A small encoder-decoder audio transcriber, trained from scratch.
Data: trained on short read English sentences (LibriTTS-R), 26041 training examples, 15.5 epochs.
Rows from block 13 of the audio encoder, named by matrix and row number. Rows with one number belong to one attention dimension. Each number is 200 + 20 x the weight over its row's rms, rounded and kept within 0 to 999. All counts start at 0. After the name is the row's rms in percent of the matrix's.
# q: attention query (encoder.blocks.13.attn.q.weight, 192x192), inputs 96-191
# k: attention key (encoder.blocks.13.attn.k.weight, 192x192), inputs 96-191
q.109,109,194,232,183,181,180,212,221,199,192,215,221,206,213,240,184,193,227,188,193,162,184,201,204,222,235,177,153,216,196,215,181,221,206,201,186,224,224,179,191,239,235,184,231,249,201,246,210,164,181,242,193,178,178,215,195,184,213,185,222,176,166,198,219,191,173,224,201,220,237,228,176,197,206,207,202,212,174,209,231,202,212,182,218,200,175,201,242,190,209,202,200,215,206,185,229,194
k.109,108,208,173,190,178,191,204,221,164,194,188,236,193,228,192,192,229,189,198,195,203,189,211,185,194,148,205,231,227,194,199,192,215,205,216,190,228,184,179,222,206,208,224,222,168,199,219,207,180,180,223,184,187,208,198,196,220,210,206,192,172,225,223,214,185,184,205,223,208,222,205,173,227,201,245,186,194,178,175,221,201,247,185,175,168,216,199,226,189,172,157,179,203,190,176,188,214
q.110,118,219,197,210,155,188,226,189,218,204,196,212,219,204,212,192,170,214,192,205,222,178,193,225,201,222,237,228,188,194,175,226,200,203,196,220,209,208,192,206,217,200,190,210,216,219,182,177,189,194,189,182,200,176,204,209,180,197,198,193,201,152,176,210,239,204,171,212,182,196,181,198,212,170,187,208,247,212,228,175,197,198,195,186,169,231,228,192,187,206,236,198,206,167,188,207,219
k.110,116,200,222,241,191,161,184,203,215,204,187,159,173,198,232,198,199,186,181,206,212,175,238,187,185,197,198,234,175,144,195,178,197,177,219,193,189,171,165,196,208,201,199,208,237,202,230,236,219,174,177,180,166,194,191,187,213,173,227,156,212,206,211,223,215,212,175,214,204,188,224,199,195,206,215,205,190,201,205,167,195,207,213,212,212,174,210,197,192,171,182,234,200,205,225,209,186
q.111,106,198,196,182,205,223,184,194,203,217,187,175,207,196,168,204,178,206,231,198,174,186,223,193,194,183,191,230,216,193,204,208,165,208,183,172,218,245,186,175,194,222,196,200,184,186,171,215,186,216,210,230,204,204,188,152,199,214,171,206,191,179,215,196,205,193,226,190,212,209,170,197,210,193,197,164,179,175,219,223,181,190,186,219,212,213,187,187,232,201,231,195,216,194,212,216,187
k.111,105,225,230,198,223,191,163,190,227,167,221,167,161,207,216,227,158,213,186,205,186,219,208,203,208,216,219,147,245,207,160,168,222,177,189,164,172,191,233,204,230,177,214,208,203,202,207,186,184,188,180,219,194,180,209,205,176,209,211,233,174,189,188,226,191,202,188,204,190,171,222,194,209,184,195,195,184,216,205,185,186,248,186,200,223,217,192,189,227,162,220,213,202,171,217,236,198
q.112,101,165,178,164,165,211,219,204,181,203,201,222,183,216,202,159,224,217,224,212,147,222,200,216,215,207,183,184,190,251,229,182,200,184,208,226,221,215,182,224,225,177,187,178,209,165,201,224,179,227,231,200,199,185,211,203,181,206,190,204,185,191,225,201,216,193,192,211,181,213,197,186,192,236,197,196,219,205,170,164,209,247,170,199,197,225,215,215,219,184,225,200,195,174,216,209,155
k.112,101,234,169,198,184,187,184,224,211,197,185,165,196,224,196,197,217,198,205,200,188,230,217,195,172,191,205,216,230,178,190,204,156,206,199,198,204,196,192,176,234,196,234,194,217,168,176,191,222,223,186,185,180,194,176,170,184,165,149,209,195,216,198,208,217,199,189,245,185,199,234,195,207,224,218,216,206,201,181,235,238,182,215,216,184,157,213,177,220,188,188,218,197,205,206,193,201
q.113,104,199,198,187,177,250,185,199,196,178,217,219,208,195,221,229,211,187,228,181,232,228,219,188,205,193,177,238,193,185,221,220,180,206,150,208,205,195,201,224,206,182,197,165,202,195,179,201,207,196,194,191,195,200,181,189,223,163,186,192,169,163,229,206,199,228,187,212,207,205,234,190,220,208,191,188,234,199,184,180,220,212,207,173,226,212,193,190,152,198,197,220,225,174,205,234,185
k.113,100,225,179,220,204,174,181,191,226,172,229,224,171,204,226,171,214,188,211,217,234,209,184,190,223,210,200,217,198,183,194,221,230,191,178,192,181,215,181,215,215,182,188,187,184,219,183,227,156,169,179,178,194,209,225,223,164,219,190,225,206,183,200,194,227,194,195,201,195,196,208,186,186,238,196,214,227,196,245,207,157,203,168,184,160,189,161,196,199,160,232,212,164,198,182,228,201
q.114,090,213,214,170,183,178,188,189,203,176,194,205,175,225,227,230,211,186,191,187,199,193,222,212,185,218,223,162,189,205,233,170,189,200,211,212,189,189,198,205,187,193,192,185,221,229,220,221,161,172,188,223,226,168,207,185,189,210,175,189,229,195,230,199,222,184,200,240,215,228,250,197,210,222,198,190,190,218,227,220,235,192,194,221,213,184,184,189,190,166,179,217,183,206,197,206,221
k.114,091,222,194,204,205,193,205,191,191,235,171,236,234,233,163,206,179,194,188,146,231,182,196,178,184,187,199,210,222,192,205,187,220,189,235,208,217,207,189,169,208,193,203,235,180,222,179,204,213,182,203,190,237,211,181,235,200,211,222,205,166,204,241,202,211,210,199,190,232,227,195,211,214,200,218,194,181,158,207,203,219,194,201,219,181,192,192,187,193,225,180,179,212,194,185,212,210
q.115,115,189,233,192,182,225,206,186,199,188,223,206,189,185,205,211,209,237,236,194,230,220,160,178,191,173,173,193,183,192,199,209,225,204,181,210,218,204,216,221,211,207,185,204,137,228,181,198,199,229,230,192,170,208,222,208,193,204,207,199,215,192,231,217,190,200,182,202,192,169,224,184,176,179,212,219,208,221,197,183,226,185,210,187,199,213,192,176,237,210,186,187,193,192,204,198,225
k.115,116,204,207,203,202,228,175,208,162,175,206,219,178,185,174,212,205,219,218,231,237,213,207,174,214,201,195,202,158,204,173,207,199,188,208,197,192,224,189,192,193,207,203,207,163,220,207,171,197,209,204,195,161,225,202,191,205,197,220,207,240,230,176,188,229,178,201,213,199,206,158,208,174,188,214,216,220,187,204,213,197,188,194,206,207,186,209,192,194,201,176,192,164,200,189,211,192
q.116,098,201,204,229,200,182,202,186,248,224,210,203,198,196,208,215,221,206,192,200,205,178,187,186,178,193,203,178,208,203,214,226,222,202,222,203,190,154,179,186,205,197,180,208,169,186,179,181,167,202,227,160,227,169,182,226,181,243,191,218,208,209,205,223,177,230,205,186,228,210,177,191,181,171,213,249,207,214,197,199,196,209,179,207,160,186,186,207,195,216,194,182,229,195,188,228,241
k.116,107,198,180,206,209,211,179,239,192,234,174,219,214,194,233,242,218,216,206,211,190,202,196,174,234,204,199,202,186,203,221,211,206,171,210,190,195,153,194,199,178,226,181,198,196,206,186,197,183,206,214,190,213,217,209,212,251,210,206,154,218,187,202,208,211,224,190,181,189,186,203,237,211,189,204,184,195,187,179,252,202,158,230,170,213,226,212,197,192,211,203,189,225,202,211,187,190
q.117,085,199,197,198,194,226,181,218,208,216,223,193,201,211,219,222,203,204,220,175,224,190,206,185,213,186,213,194,208,171,187,190,223,227,182,187,240,203,205,188,203,204,161,226,215,196,204,233,175,181,184,194,203,207,178,208,186,186,204,176,239,202,194,187,184,186,226,201,216,231,197,156,193,202,193,198,162,226,210,238,201,202,217,233,191,191,210,203,175,225,174,191,218,187,192,252,205
k.117,085,188,168,219,203,195,188,190,175,185,219,243,222,205,215,237,237,201,188,211,201,167,195,199,191,184,221,166,229,204,181,196,227,184,203,179,175,196,217,201,210,197,205,206,189,203,205,176,181,151,181,178,219,214,184,217,180,225,180,198,209,186,220,194,207,209,202,154,179,218,207,219,183,212,224,203,211,220,176,228,183,197,184,217,246,221,194,155,187,200,216,218,175,220,164,198,191
q.118,126,213,200,208,219,183,208,182,208,198,221,208,199,192,218,203,197,197,224,234,224,177,188,206,201,214,215,244,177,195,173,215,232,204,187,222,187,148,237,220,216,190,201,206,176,183,195,185,219,164,172,186,200,203,214,211,203,203,189,247,220,195,203,203,234,202,189,216,196,213,212,208,159,170,207,224,181,213,192,204,187,217,179,225,154,217,159,194,176,192,226,209,212,215,253,214,218
k.118,119,197,198,178,186,178,221,223,187,233,207,193,204,212,221,195,184,217,213,139,222,128,179,193,197,220,203,230,155,200,218,204,204,178,215,201,177,242,217,199,201,207,205,206,215,197,183,206,206,220,220,169,198,196,238,198,196,207,206,175,213,200,162,202,154,206,205,181,209,205,194,212,194,216,204,201,192,253,223,231,202,201,233,198,221,226,264,187,181,164,221,222,226,181,202,180,163
q.119,125,219,210,182,210,184,209,202,217,183,195,227,196,176,190,188,188,205,186,232,156,213,198,202,188,197,190,194,193,201,204,210,221,167,182,156,174,188,199,234,181,243,211,212,235,158,213,195,209,217,190,210,171,198,212,198,184,215,194,224,235,229,217,215,199,194,204,194,156,200,197,163,198,204,201,188,179,188,205,184,186,198,231,214,188,177,240,222,200,189,218,197,198,204,173,241,199
k.119,121,152,156,207,229,217,179,208,161,223,200,203,205,226,215,227,186,207,229,176,191,198,191,175,212,222,228,206,208,199,181,224,180,203,179,225,214,218,215,186,198,182,195,235,180,220,199,197,209,190,206,218,186,175,216,203,203,216,184,207,146,205,231,207,199,200,207,213,231,203,198,246,218,210,171,154,182,196,201,201,211,213,213,170,205,228,190,218,201,207,235,167,211,156,202,182,226
q.120,106,216,230,202,204,208,188,159,229,213,187,218,206,174,197,193,233,209,176,201,202,172,181,218,171,159,229,207,229,166,171,192,177,207,215,203,185,234,176,242,195,165,193,193,171,225,181,207,206,199,166,230,193,185,219,214,202,210,204,201,162,203,217,220,212,223,193,188,218,163,194,200,229,196,195,228,212,171,175,182,200,196,193,169,190,193,200,210,204,184,174,217,195,208,221,179,203
k.120,107,197,186,178,207,191,218,219,221,228,188,196,189,204,225,177,168,203,163,236,208,205,201,190,233,221,176,208,176,228,208,189,213,154,185,194,197,184,184,205,192,209,166,161,168,216,200,221,193,216,164,216,185,197,186,191,220,192,225,188,206,206,195,191,190,223,192,181,203,206,175,218,191,193,191,220,172,166,219,179,202,175,191,246,225,195,190,202,180,187,207,210,228,216,194,217,218
q.121,111,222,193,184,198,191,185,188,236,229,230,223,222,188,204,196,192,190,194,204,169,191,196,213,199,182,208,164,209,237,199,183,185,184,205,200,197,214,220,214,174,208,241,208,237,187,227,206,195,171,231,186,211,166,220,211,189,210,197,201,188,189,222,207,216,220,222,223,176,183,218,213,182,222,209,218,193,213,251,224,206,200,205,174,211,208,159,232,222,220,191,202,196,191,194,255,197
k.121,104,185,192,215,178,234,170,201,173,153,195,245,171,210,194,169,181,196,218,182,185,212,177,230,211,210,175,193,233,190,201,216,196,197,195,186,206,194,198,183,217,194,176,178,197,208,224,180,229,230,171,218,237,215,152,222,210,189,195,211,182,178,239,190,197,186,203,213,163,194,221,218,240,185,202,206,177,164,214,193,206,212,211,225,204,223,191,193,172,202,230,206,187,213,185,197,192
q.122,100,213,196,169,178,195,194,181,214,187,183,204,209,167,224,220,229,221,216,190,184,215,232,189,206,150,180,199,182,224,192,165,214,187,205,203,235,196,215,165,239,208,197,215,232,192,214,200,176,215,208,217,220,185,163,201,178,188,204,181,224,199,174,187,181,209,209,170,228,198,215,183,222,165,199,186,163,194,247,233,224,213,181,207,203,176,224,221,223,204,161,203,211,181,216,206,200
k.122,097,175,205,200,225,187,174,186,169,187,211,204,222,231,187,233,208,215,213,198,156,172,193,179,238,144,224,208,194,180,197,229,185,173,225,201,189,212,205,203,212,209,185,147,168,198,186,202,171,202,229,210,231,212,175,247,199,189,209,203,207,195,200,158,210,186,159,212,215,174,199,211,192,219,176,215,206,191,206,222,202,194,229,196,165,210,209,228,210,188,233,177,188,226,190,178,191
q.123,104,172,210,207,222,187,211,230,203,184,203,190,202,197,185,225,207,210,185,205,242,173,175,248,225,196,189,200,205,188,174,188,187,192,227,176,180,220,231,207,188,188,210,188,193,184,222,198,173,211,218,192,187,208,242,177,221,199,194,205,175,151,216,196,206,199,205,204,179,229,196,208,203,224,219,211,219,196,213,175,231,199,228,182,212,204,225,179,169,210,218,167,203,215,244,230,206
k.123,105,184,166,198,188,221,234,180,217,248,172,189,203,218,164,208,226,187,211,232,237,214,169,235,180,216,172,236,188,172,191,210,227,188,178,231,193,193,215,244,219,192,195,232,210,165,220,204,175,206,196,225,198,188,205,190,202,190,177,175,201,200,197,160,203,222,176,221,191,201,209,178,175,186,183,185,231,208,222,194,179,197,184,223,216,226,198,170,179,183,241,196,224,226,206,208,211
q.124,109,210,211,173,206,213,183,207,184,211,222,187,163,191,158,201,212,200,177,187,231,209,208,197,194,218,187,177,209,212,205,191,202,235,206,188,216,204,208,213,186,180,171,195,192,211,216,219,214,217,172,228,205,218,223,179,247,205,191,232,203,226,167,168,207,211,220,172,240,176,181,198,199,169,213,194,182,197,180,205,204,205,173,197,232,230,214,176,225,181,190,193,183,203,207,205,218
k.124,106,237,201,214,193,212,175,179,190,187,209,167,192,196,176,218,200,202,184,223,219,204,183,232,210,201,168,155,211,197,163,203,230,193,200,228,200,208,177,214,227,211,181,198,144,208,199,187,180,240,184,176,195,220,235,196,200,182,225,201,189,202,168,181,187,224,174,194,223,186,166,214,226,207,151,174,214,171,189,185,206,205,212,214,223,216,224,156,179,206,172,174,209,212,199,208,206
q.125,099,198,190,213,172,158,197,200,231,171,202,185,220,194,215,199,208,188,177,222,209,235,199,190,207,221,190,201,182,202,221,201,193,198,212,165,149,224,177,201,196,228,190,208,199,212,212,184,179,173,215,180,197,176,181,228,189,204,222,227,182,185,174,226,246,168,212,197,179,211,205,196,222,185,193,181,191,253,199,230,194,209,217,208,170,203,203,198,204,222,202,194,200,194,151,233,174
k.125,099,194,195,188,189,221,219,175,199,181,178,231,189,179,217,171,171,216,228,191,240,177,222,195,206,155,194,221,211,181,191,175,199,213,164,215,258,206,213,209,182,218,219,218,201,182,233,203,205,195,184,163,174,180,219,181,187,205,204,199,158,191,210,207,209,192,204,220,219,202,222,224,252,200,183,167,212,205,168,197,194,215,176,165,236,212,195,204,231,207,205,209,217,192,194,233,210
q.126,100,187,224,208,225,203,233,200,238,194,209,214,167,173,204,221,167,187,191,226,241,195,230,214,194,194,229,193,222,199,206,168,201,194,207,206,228,189,196,204,226,173,224,193,174,204,224,214,196,167,195,213,171,214,211,205,190,228,213,167,219,171,204,197,153,210,203,202,194,232,240,212,229,223,166,196,195,216,222,206,191,207,222,198,196,157,196,214,176,191,186,222,192,227,185,217,202
k.126,101,210,176,169,208,193,202,222,195,242,208,186,237,191,155,204,211,213,211,202,188,211,201,198,192,244,229,212,175,207,226,207,207,190,182,208,184,230,206,189,199,215,136,212,180,189,199,198,255,189,204,250,194,199,192,197,210,202,200,183,184,205,238,200,199,186,220,144,174,206,193,209,202,232,223,205,211,212,228,211,192,172,178,240,168,218,179,193,203,230,199,223,182,229,176,218,166
q.127,093,211,171,191,201,168,236,171,174,183,183,184,185,181,190,211,187,209,202,177,213,176,186,225,210,211,177,217,178,207,168,214,158,220,200,192,197,192,232,205,225,200,236,227,179,189,213,166,205,196,196,200,214,191,214,190,203,224,186,201,218,192,197,189,228,246,181,220,165,208,214,212,220,207,184,207,159,224,233,200,176,192,189,197,176,208,228,153,183,201,242,210,200,244,193,198,217
k.127,093,191,220,215,237,214,184,201,226,198,206,144,219,178,217,184,246,221,199,197,190,186,186,214,175,200,196,220,118,169,187,231,215,194,195,213,200,178,251,194,202,189,204,192,210,174,193,181,213,206,160,241,211,203,203,185,199,183,201,195,200,201,207,198,183,201,187,203,198,199,227,207,179,200,180,190,175,229,205,166,212,188,209,269,197,174,187,196,219,206,238,179,205,167,203,202,219
q.128,102,149,180,221,191,177,204,216,186,198,194,200,216,192,191,180,197,203,186,188,167,204,225,212,184,214,206,212,195,165,190,194,197,196,247,188,196,186,178,218,207,158,211,213,217,228,190,202,183,234,186,190,208,215,211,211,181,216,189,231,225,197,210,208,179,254,207,191,198,176,157,185,203,191,184,212,194,185,198,181,190,204,217,172,160,147,227,199,208,185,231,219,175,200,230,174,193
k.128,103,160,197,203,190,151,202,233,189,189,192,244,245,185,211,176,214,210,204,219,226,219,185,203,201,178,215,219,195,212,201,211,225,202,229,200,176,182,238,198,201,212,211,217,207,202,188,181,197,198,225,210,192,216,216,188,175,218,244,218,201,226,191,217,158,204,194,191,200,228,200,193,182,181,168,226,186,228,183,182,202,211,213,174,232,219,216,240,188,174,207,163,170,205,218,208,202
q.129,101,231,200,170,186,197,208,231,203,189,208,246,232,224,188,184,188,203,213,209,192,228,207,187,226,221,188,198,211,230,187,173,207,210,233,182,150,211,232,175,174,222,176,205,174,211,193,213,223,203,221,230,203,186,192,241,215,230,194,180,196,227,182,198,198,165,210,217,189,179,233,199,182,194,238,177,216,173,184,215,201,193,176,210,204,215,205,211,189,219,212,209,234,203,193,172,199
k.129,099,217,216,191,242,205,208,148,186,170,192,158,172,238,194,205,154,185,194,211,198,218,222,210,188,203,207,181,190,207,189,213,195,206,233,221,236,210,180,211,208,186,170,222,228,180,190,159,214,223,233,198,211,188,237,213,191,220,215,184,244,220,180,190,243,174,198,208,165,199,178,214,184,203,237,210,170,168,194,189,218,207,169,190,203,163,210,219,207,186,187,179,193,193,219,180,179
q.130,094,203,213,205,232,180,213,220,213,217,196,190,160,201,186,201,214,200,220,162,195,178,195,193,196,207,212,154,194,209,195,190,213,201,197,190,205,182,197,213,222,183,167,260,208,221,227,228,206,189,179,206,209,220,236,158,221,208,193,208,160,194,187,206,211,210,219,201,222,176,204,214,194,174,182,214,168,236,206,180,177,207,213,193,203,209,232,178,225,232,212,202,181,208,191,184,177
k.130,092,202,174,234,183,182,222,193,215,197,214,200,196,163,210,183,207,215,194,210,172,194,147,169,159,200,234,176,201,200,237,176,205,204,215,202,212,188,195,179,169,202,210,205,205,224,215,230,209,218,192,157,216,180,221,177,204,191,176,203,206,232,196,229,206,218,215,195,199,197,208,228,218,198,199,192,189,245,210,194,231,184,224,191,210,208,215,164,194,184,183,208,187,203,206,207,187
q.131,098,166,187,224,220,174,221,198,201,202,180,188,149,204,196,184,178,174,228,198,200,192,178,191,188,177,187,231,208,192,187,190,217,213,189,196,202,217,215,197,198,174,256,225,226,204,204,190,228,224,197,211,188,191,149,228,199,175,208,154,175,188,174,224,208,247,166,192,180,194,204,185,170,218,188,184,216,250,173,214,204,214,154,169,168,212,221,221,191,183,211,190,188,201,186,216,201
k.131,100,205,186,228,201,208,199,177,174,224,211,216,223,157,178,167,228,197,208,197,206,198,187,185,194,169,255,215,195,197,204,223,219,187,182,142,196,214,225,231,194,199,199,154,221,169,196,203,201,192,165,229,191,220,183,161,225,165,193,180,203,212,219,176,200,185,201,207,189,182,169,180,205,234,205,199,177,220,210,176,210,196,177,209,195,197,230,195,178,213,203,198,207,212,211,169,186
q.132,108,187,197,196,177,209,204,195,198,212,226,189,213,237,181,222,168,197,187,197,209,191,193,195,188,222,188,191,215,222,228,223,203,213,199,206,183,220,195,234,184,206,190,223,198,227,223,177,181,170,166,207,206,200,192,200,177,192,229,197,227,186,219,211,186,172,228,180,182,173,184,176,222,192,183,174,210,204,188,222,173,197,183,193,174,167,191,160,199,232,220,222,197,217,126,171,184
k.132,116,207,196,192,221,197,221,182,186,208,204,216,245,189,205,192,193,229,205,179,160,164,207,208,180,191,210,186,208,195,181,176,214,202,192,211,203,174,203,206,196,197,206,175,218,204,203,240,204,225,189,226,213,190,211,190,172,177,186,193,174,211,174,221,243,204,195,190,181,208,218,186,203,199,167,182,203,182,223,218,179,190,184,198,238,186,161,195,200,166,175,180,230,194,204,196,226
q.133,097,195,203,180,199,232,168,205,208,178,216,188,191,219,199,224,172,214,204,187,234,189,187,205,216,190,200,168,197,222,211,205,190,201,165,195,210,192,208,192,238,174,176,192,174,225,213,215,188,221,174,168,205,213,154,205,193,212,185,171,222,172,194,175,186,233,223,236,211,244,182,168,195,209,195,208,235,194,221,221,264,198,171,228,192,196,200,210,192,225,201,192,188,223,234,206,188
k.133,099,215,201,192,178,217,203,177,239,208,197,187,203,167,181,188,185,212,215,222,197,187,226,191,214,198,211,203,223,205,184,210,159,210,176,209,223,194,193,212,181,196,200,182,215,190,218,170,191,198,160,221,255,187,180,216,189,202,226,140,205,183,215,206,216,219,204,227,256,184,194,134,204,182,210,216,220,191,211,205,174,187,190,205,198,206,210,197,177,227,183,214,216,230,179,190,205
q.134,098,181,189,154,230,217,189,198,201,175,179,210,197,211,163,219,209,188,179,192,170,188,186,216,174,179,178,189,228,189,194,244,245,243,213,218,198,227,189,225,209,215,210,192,165,246,224,183,222,238,213,196,205,219,197,206,171,190,173,144,226,190,209,195,202,208,216,198,213,203,206,201,192,194,196,209,219,207,188,176,203,195,222,216,188,209,241,214,206,198,204,186,199,200,206,205,202
k.134,099,207,210,196,211,214,221,192,205,190,193,188,186,186,168,209,209,175,179,237,192,216,202,206,207,198,181,184,212,242,222,231,192,220,216,175,159,213,181,194,205,160,183,188,174,175,180,183,210,253,206,181,192,194,195,192,240,181,207,165,210,202,205,243,198,221,237,216,186,213,181,150,221,199,176,195,182,204,204,199,184,185,179,188,235,200,232,192,217,218,192,175,214,174,228,176,223
q.135,097,187,180,210,207,185,195,163,197,263,216,170,197,232,200,230,186,206,231,169,221,204,186,211,178,184,215,195,174,227,210,189,180,193,192,200,213,194,185,205,223,215,200,193,202,168,181,180,207,188,173,219,175,200,196,157,221,216,175,216,213,180,194,200,177,206,198,189,182,194,179,183,182,210,226,190,224,181,197,206,158,193,217,222,190,203,245,174,201,189,203,236,194,202,241,208,180
k.135,096,236,169,189,226,192,209,184,179,194,214,216,202,161,220,228,205,204,199,184,198,170,176,178,197,215,234,222,168,168,183,178,187,203,202,205,207,174,203,226,199,173,230,208,218,217,204,204,200,211,207,207,237,217,213,210,185,190,185,196,220,153,195,198,197,219,174,223,245,195,189,243,174,203,214,205,197,189,186,204,194,206,156,183,193,192,211,215,197,195,204,240,207,156,221,189,233
q.136,113,191,187,162,222,199,201,183,198,219,203,237,229,200,187,228,199,199,209,182,178,222,164,165,203,183,220,179,209,228,207,201,177,198,227,225,203,182,190,198,185,217,218,210,192,184,200,202,200,178,232,208,262,198,208,196,222,213,214,201,193,232,192,183,208,172,215,185,232,225,221,179,213,213,191,221,164,189,224,210,187,213,197,208,235,205,185,176,154,245,196,181,197,213,200,198,195
k.136,111,164,214,199,202,218,179,208,220,198,200,183,216,198,218,242,169,193,185,204,194,225,228,188,154,220,204,157,172,239,222,204,215,173,201,208,222,173,190,184,181,192,197,205,177,235,207,212,177,213,189,174,187,260,194,196,162,209,166,188,184,202,187,193,220,191,199,176,196,230,214,242,209,208,203,197,180,186,189,215,234,208,203,175,191,177,147,181,228,203,163,217,196,213,218,163,205
q.137,106,224,183,217,183,182,187,203,182,212,227,175,200,221,218,171,210,219,189,198,177,210,195,194,183,198,196,240,204,197,213,186,194,213,201,229,187,178,201,215,198,165,221,198,203,214,198,185,208,200,164,234,188,217,190,196,223,200,222,193,215,171,192,189,253,179,214,187,162,165,202,184,261,195,197,184,196,213,204,182,204,188,215,201,212,186,207,189,179,182,181,195,220,222,196,185,171
k.137,108,251,191,199,222,191,243,198,208,224,192,216,186,213,167,218,201,201,214,206,178,203,178,238,212,214,196,215,199,199,179,163,207,175,153,183,221,234,177,212,193,194,210,240,214,209,169,181,188,235,194,225,172,196,195,170,188,230,208,204,221,209,193,189,232,233,205,189,206,178,186,220,211,177,227,211,218,209,162,220,197,182,180,161,189,208,188,214,160,208,235,195,179,185,199,226,217
q.138,106,198,209,184,214,187,213,182,201,213,187,186,174,205,198,228,204,239,186,190,172,222,183,199,166,186,198,233,214,171,220,183,198,214,245,193,172,233,166,195,191,240,254,158,203,167,202,189,213,185,244,168,204,195,211,181,198,174,170,182,229,182,193,176,212,190,202,193,213,182,175,200,177,210,200,206,195,195,202,194,211,217,189,216,236,183,163,177,216,189,219,214,235,172,200,215,165
k.138,103,206,162,194,242,201,161,173,195,201,205,188,201,185,212,194,205,174,205,175,211,203,214,187,229,173,197,219,226,170,181,197,200,173,181,180,218,200,198,200,178,194,211,242,157,226,197,221,166,206,196,213,187,201,204,194,231,189,184,209,184,229,233,232,205,216,176,182,164,175,227,200,197,224,172,177,214,198,192,196,209,203,231,203,181,160,238,229,236,195,170,219,213,179,212,215,239
q.139,107,189,191,173,172,231,225,170,186,182,213,192,197,158,236,215,222,216,191,154,200,215,216,219,215,192,183,205,190,183,202,204,180,182,186,210,214,139,210,217,202,219,195,182,212,183,204,190,188,201,203,160,231,200,178,168,240,175,169,176,196,188,225,227,239,184,230,209,200,237,212,217,178,239,171,191,199,187,199,184,219,196,228,215,198,209,208,209,227,215,206,204,163,199,188,195,165
k.139,108,189,204,170,199,199,168,163,214,210,206,190,186,177,211,191,225,186,176,196,206,179,187,221,207,212,191,208,190,169,152,199,202,248,197,162,206,208,187,185,186,241,207,218,238,227,221,213,164,186,201,193,214,182,193,209,205,220,190,175,197,226,251,194,207,215,225,200,220,156,220,206,188,196,205,218,237,186,235,193,212,197,221,203,220,175,170,208,224,207,207,218,200,215,168,240,216
q.140,107,187,168,171,207,162,190,197,167,204,199,221,248,168,213,183,220,227,216,215,177,214,185,209,228,200,205,194,198,216,196,202,226,177,213,183,211,204,191,229,202,204,201,211,197,205,211,206,194,246,189,215,170,219,191,213,188,213,193,207,210,182,204,172,141,227,242,166,185,190,184,241,189,198,231,202,187,171,212,180,226,176,234,196,168,200,177,220,204,227,207,196,179,186,241,184,219
k.140,104,155,207,184,210,213,196,200,170,209,181,211,202,218,212,200,220,203,228,211,202,181,198,208,205,201,171,203,209,215,204,197,173,209,224,236,190,200,209,176,183,239,209,212,176,202,196,198,219,246,199,180,192,177,206,212,178,209,223,163,215,204,173,183,186,202,168,202,204,169,167,176,206,209,217,195,193,204,196,220,208,229,180,189,255,232,240,193,201,210,218,161,204,180,216,193,211
q.141,101,221,215,169,207,248,222,200,218,183,192,193,226,197,242,199,173,209,208,209,202,190,202,225,175,214,210,204,200,191,228,164,203,192,234,176,212,171,217,211,181,215,205,177,189,222,208,174,181,229,178,217,191,216,215,167,196,197,182,191,215,180,212,188,212,221,198,199,226,175,186,197,242,231,209,206,182,203,169,198,196,182,215,206,202,192,196,177,197,171,205,167,185,188,228,208,205
k.141,100,182,210,155,238,192,194,184,184,196,207,168,205,237,144,212,192,241,176,215,206,191,210,174,209,174,213,202,199,169,158,142,189,220,214,210,165,207,187,230,208,234,207,197,191,191,203,164,178,238,210,202,180,198,213,198,209,234,211,222,203,165,218,195,205,181,191,222,242,204,229,210,179,190,184,194,169,222,196,166,196,188,196,205,208,193,220,207,225,240,188,199,196,198,201,223,209
q.142,110,199,164,185,196,194,219,220,193,160,178,212,232,200,195,218,205,184,199,227,207,226,218,202,209,210,229,214,187,184,186,203,212,194,209,216,201,222,221,201,174,181,206,187,190,181,202,216,204,211,233,197,212,186,209,181,162,172,236,200,218,204,190,171,178,197,156,233,205,180,161,163,198,220,171,198,160,180,179,203,183,211,208,242,222,172,174,229,172,245,189,216,187,192,192,178,198
k.142,109,172,198,185,188,174,188,210,171,173,191,194,197,177,200,174,188,177,220,189,221,223,205,212,190,195,192,189,241,187,171,187,203,182,210,245,225,187,209,218,178,228,223,168,199,242,241,194,190,211,207,184,181,204,203,192,211,192,182,195,183,184,198,236,194,193,167,185,196,231,221,149,159,248,171,186,173,204,191,183,204,204,190,221,211,210,194,234,208,180,211,166,177,194,188,231,187
q.143,110,210,200,183,204,178,181,223,172,185,185,168,200,214,176,213,221,218,210,193,181,164,178,220,196,212,189,236,182,193,227,193,194,202,170,196,241,183,212,174,222,203,207,229,182,203,195,216,178,173,206,213,193,212,208,192,225,167,241,201,166,185,206,214,223,212,184,191,197,166,214,234,223,208,181,184,174,194,186,199,194,253,197,185,181,198,232,210,204,224,192,183,157,207,188,210,168
k.143,105,203,183,213,150,207,204,204,218,241,193,188,169,175,175,210,201,221,195,150,216,211,179,202,204,221,216,194,199,210,225,208,175,215,177,187,239,202,177,192,216,199,205,179,224,233,183,223,215,176,193,209,209,198,187,171,199,196,204,200,222,226,197,179,164,175,196,195,207,190,191,201,198,177,154,213,207,230,225,203,231,209,190,187,211,211,218,205,213,189,238,175,192,185,190,206,185
q.144,107,182,206,166,211,208,172,201,243,192,213,199,182,214,193,218,201,212,141,189,221,186,154,218,197,188,162,177,174,184,188,190,185,179,177,209,204,210,233,217,199,179,190,245,165,209,216,182,200,183,180,206,209,235,155,203,231,163,227,212,178,211,219,197,226,208,202,199,207,185,214,191,216,188,181,213,194,225,194,191,246,192,189,206,172,204,203,187,188,192,185,173,218,224,215,221,195
k.144,100,202,232,179,187,245,199,198,226,220,223,194,210,177,175,188,204,190,206,205,230,221,181,209,190,215,211,212,209,184,165,204,196,201,193,176,217,205,181,233,201,181,195,216,203,160,182,181,189,179,150,190,221,232,188,163,185,222,237,192,197,188,192,168,200,215,193,197,212,219,165,198,221,185,217,240,241,206,201,215,207,185,194,179,217,172,188,183,219,186,213,179,185,184,193,215,217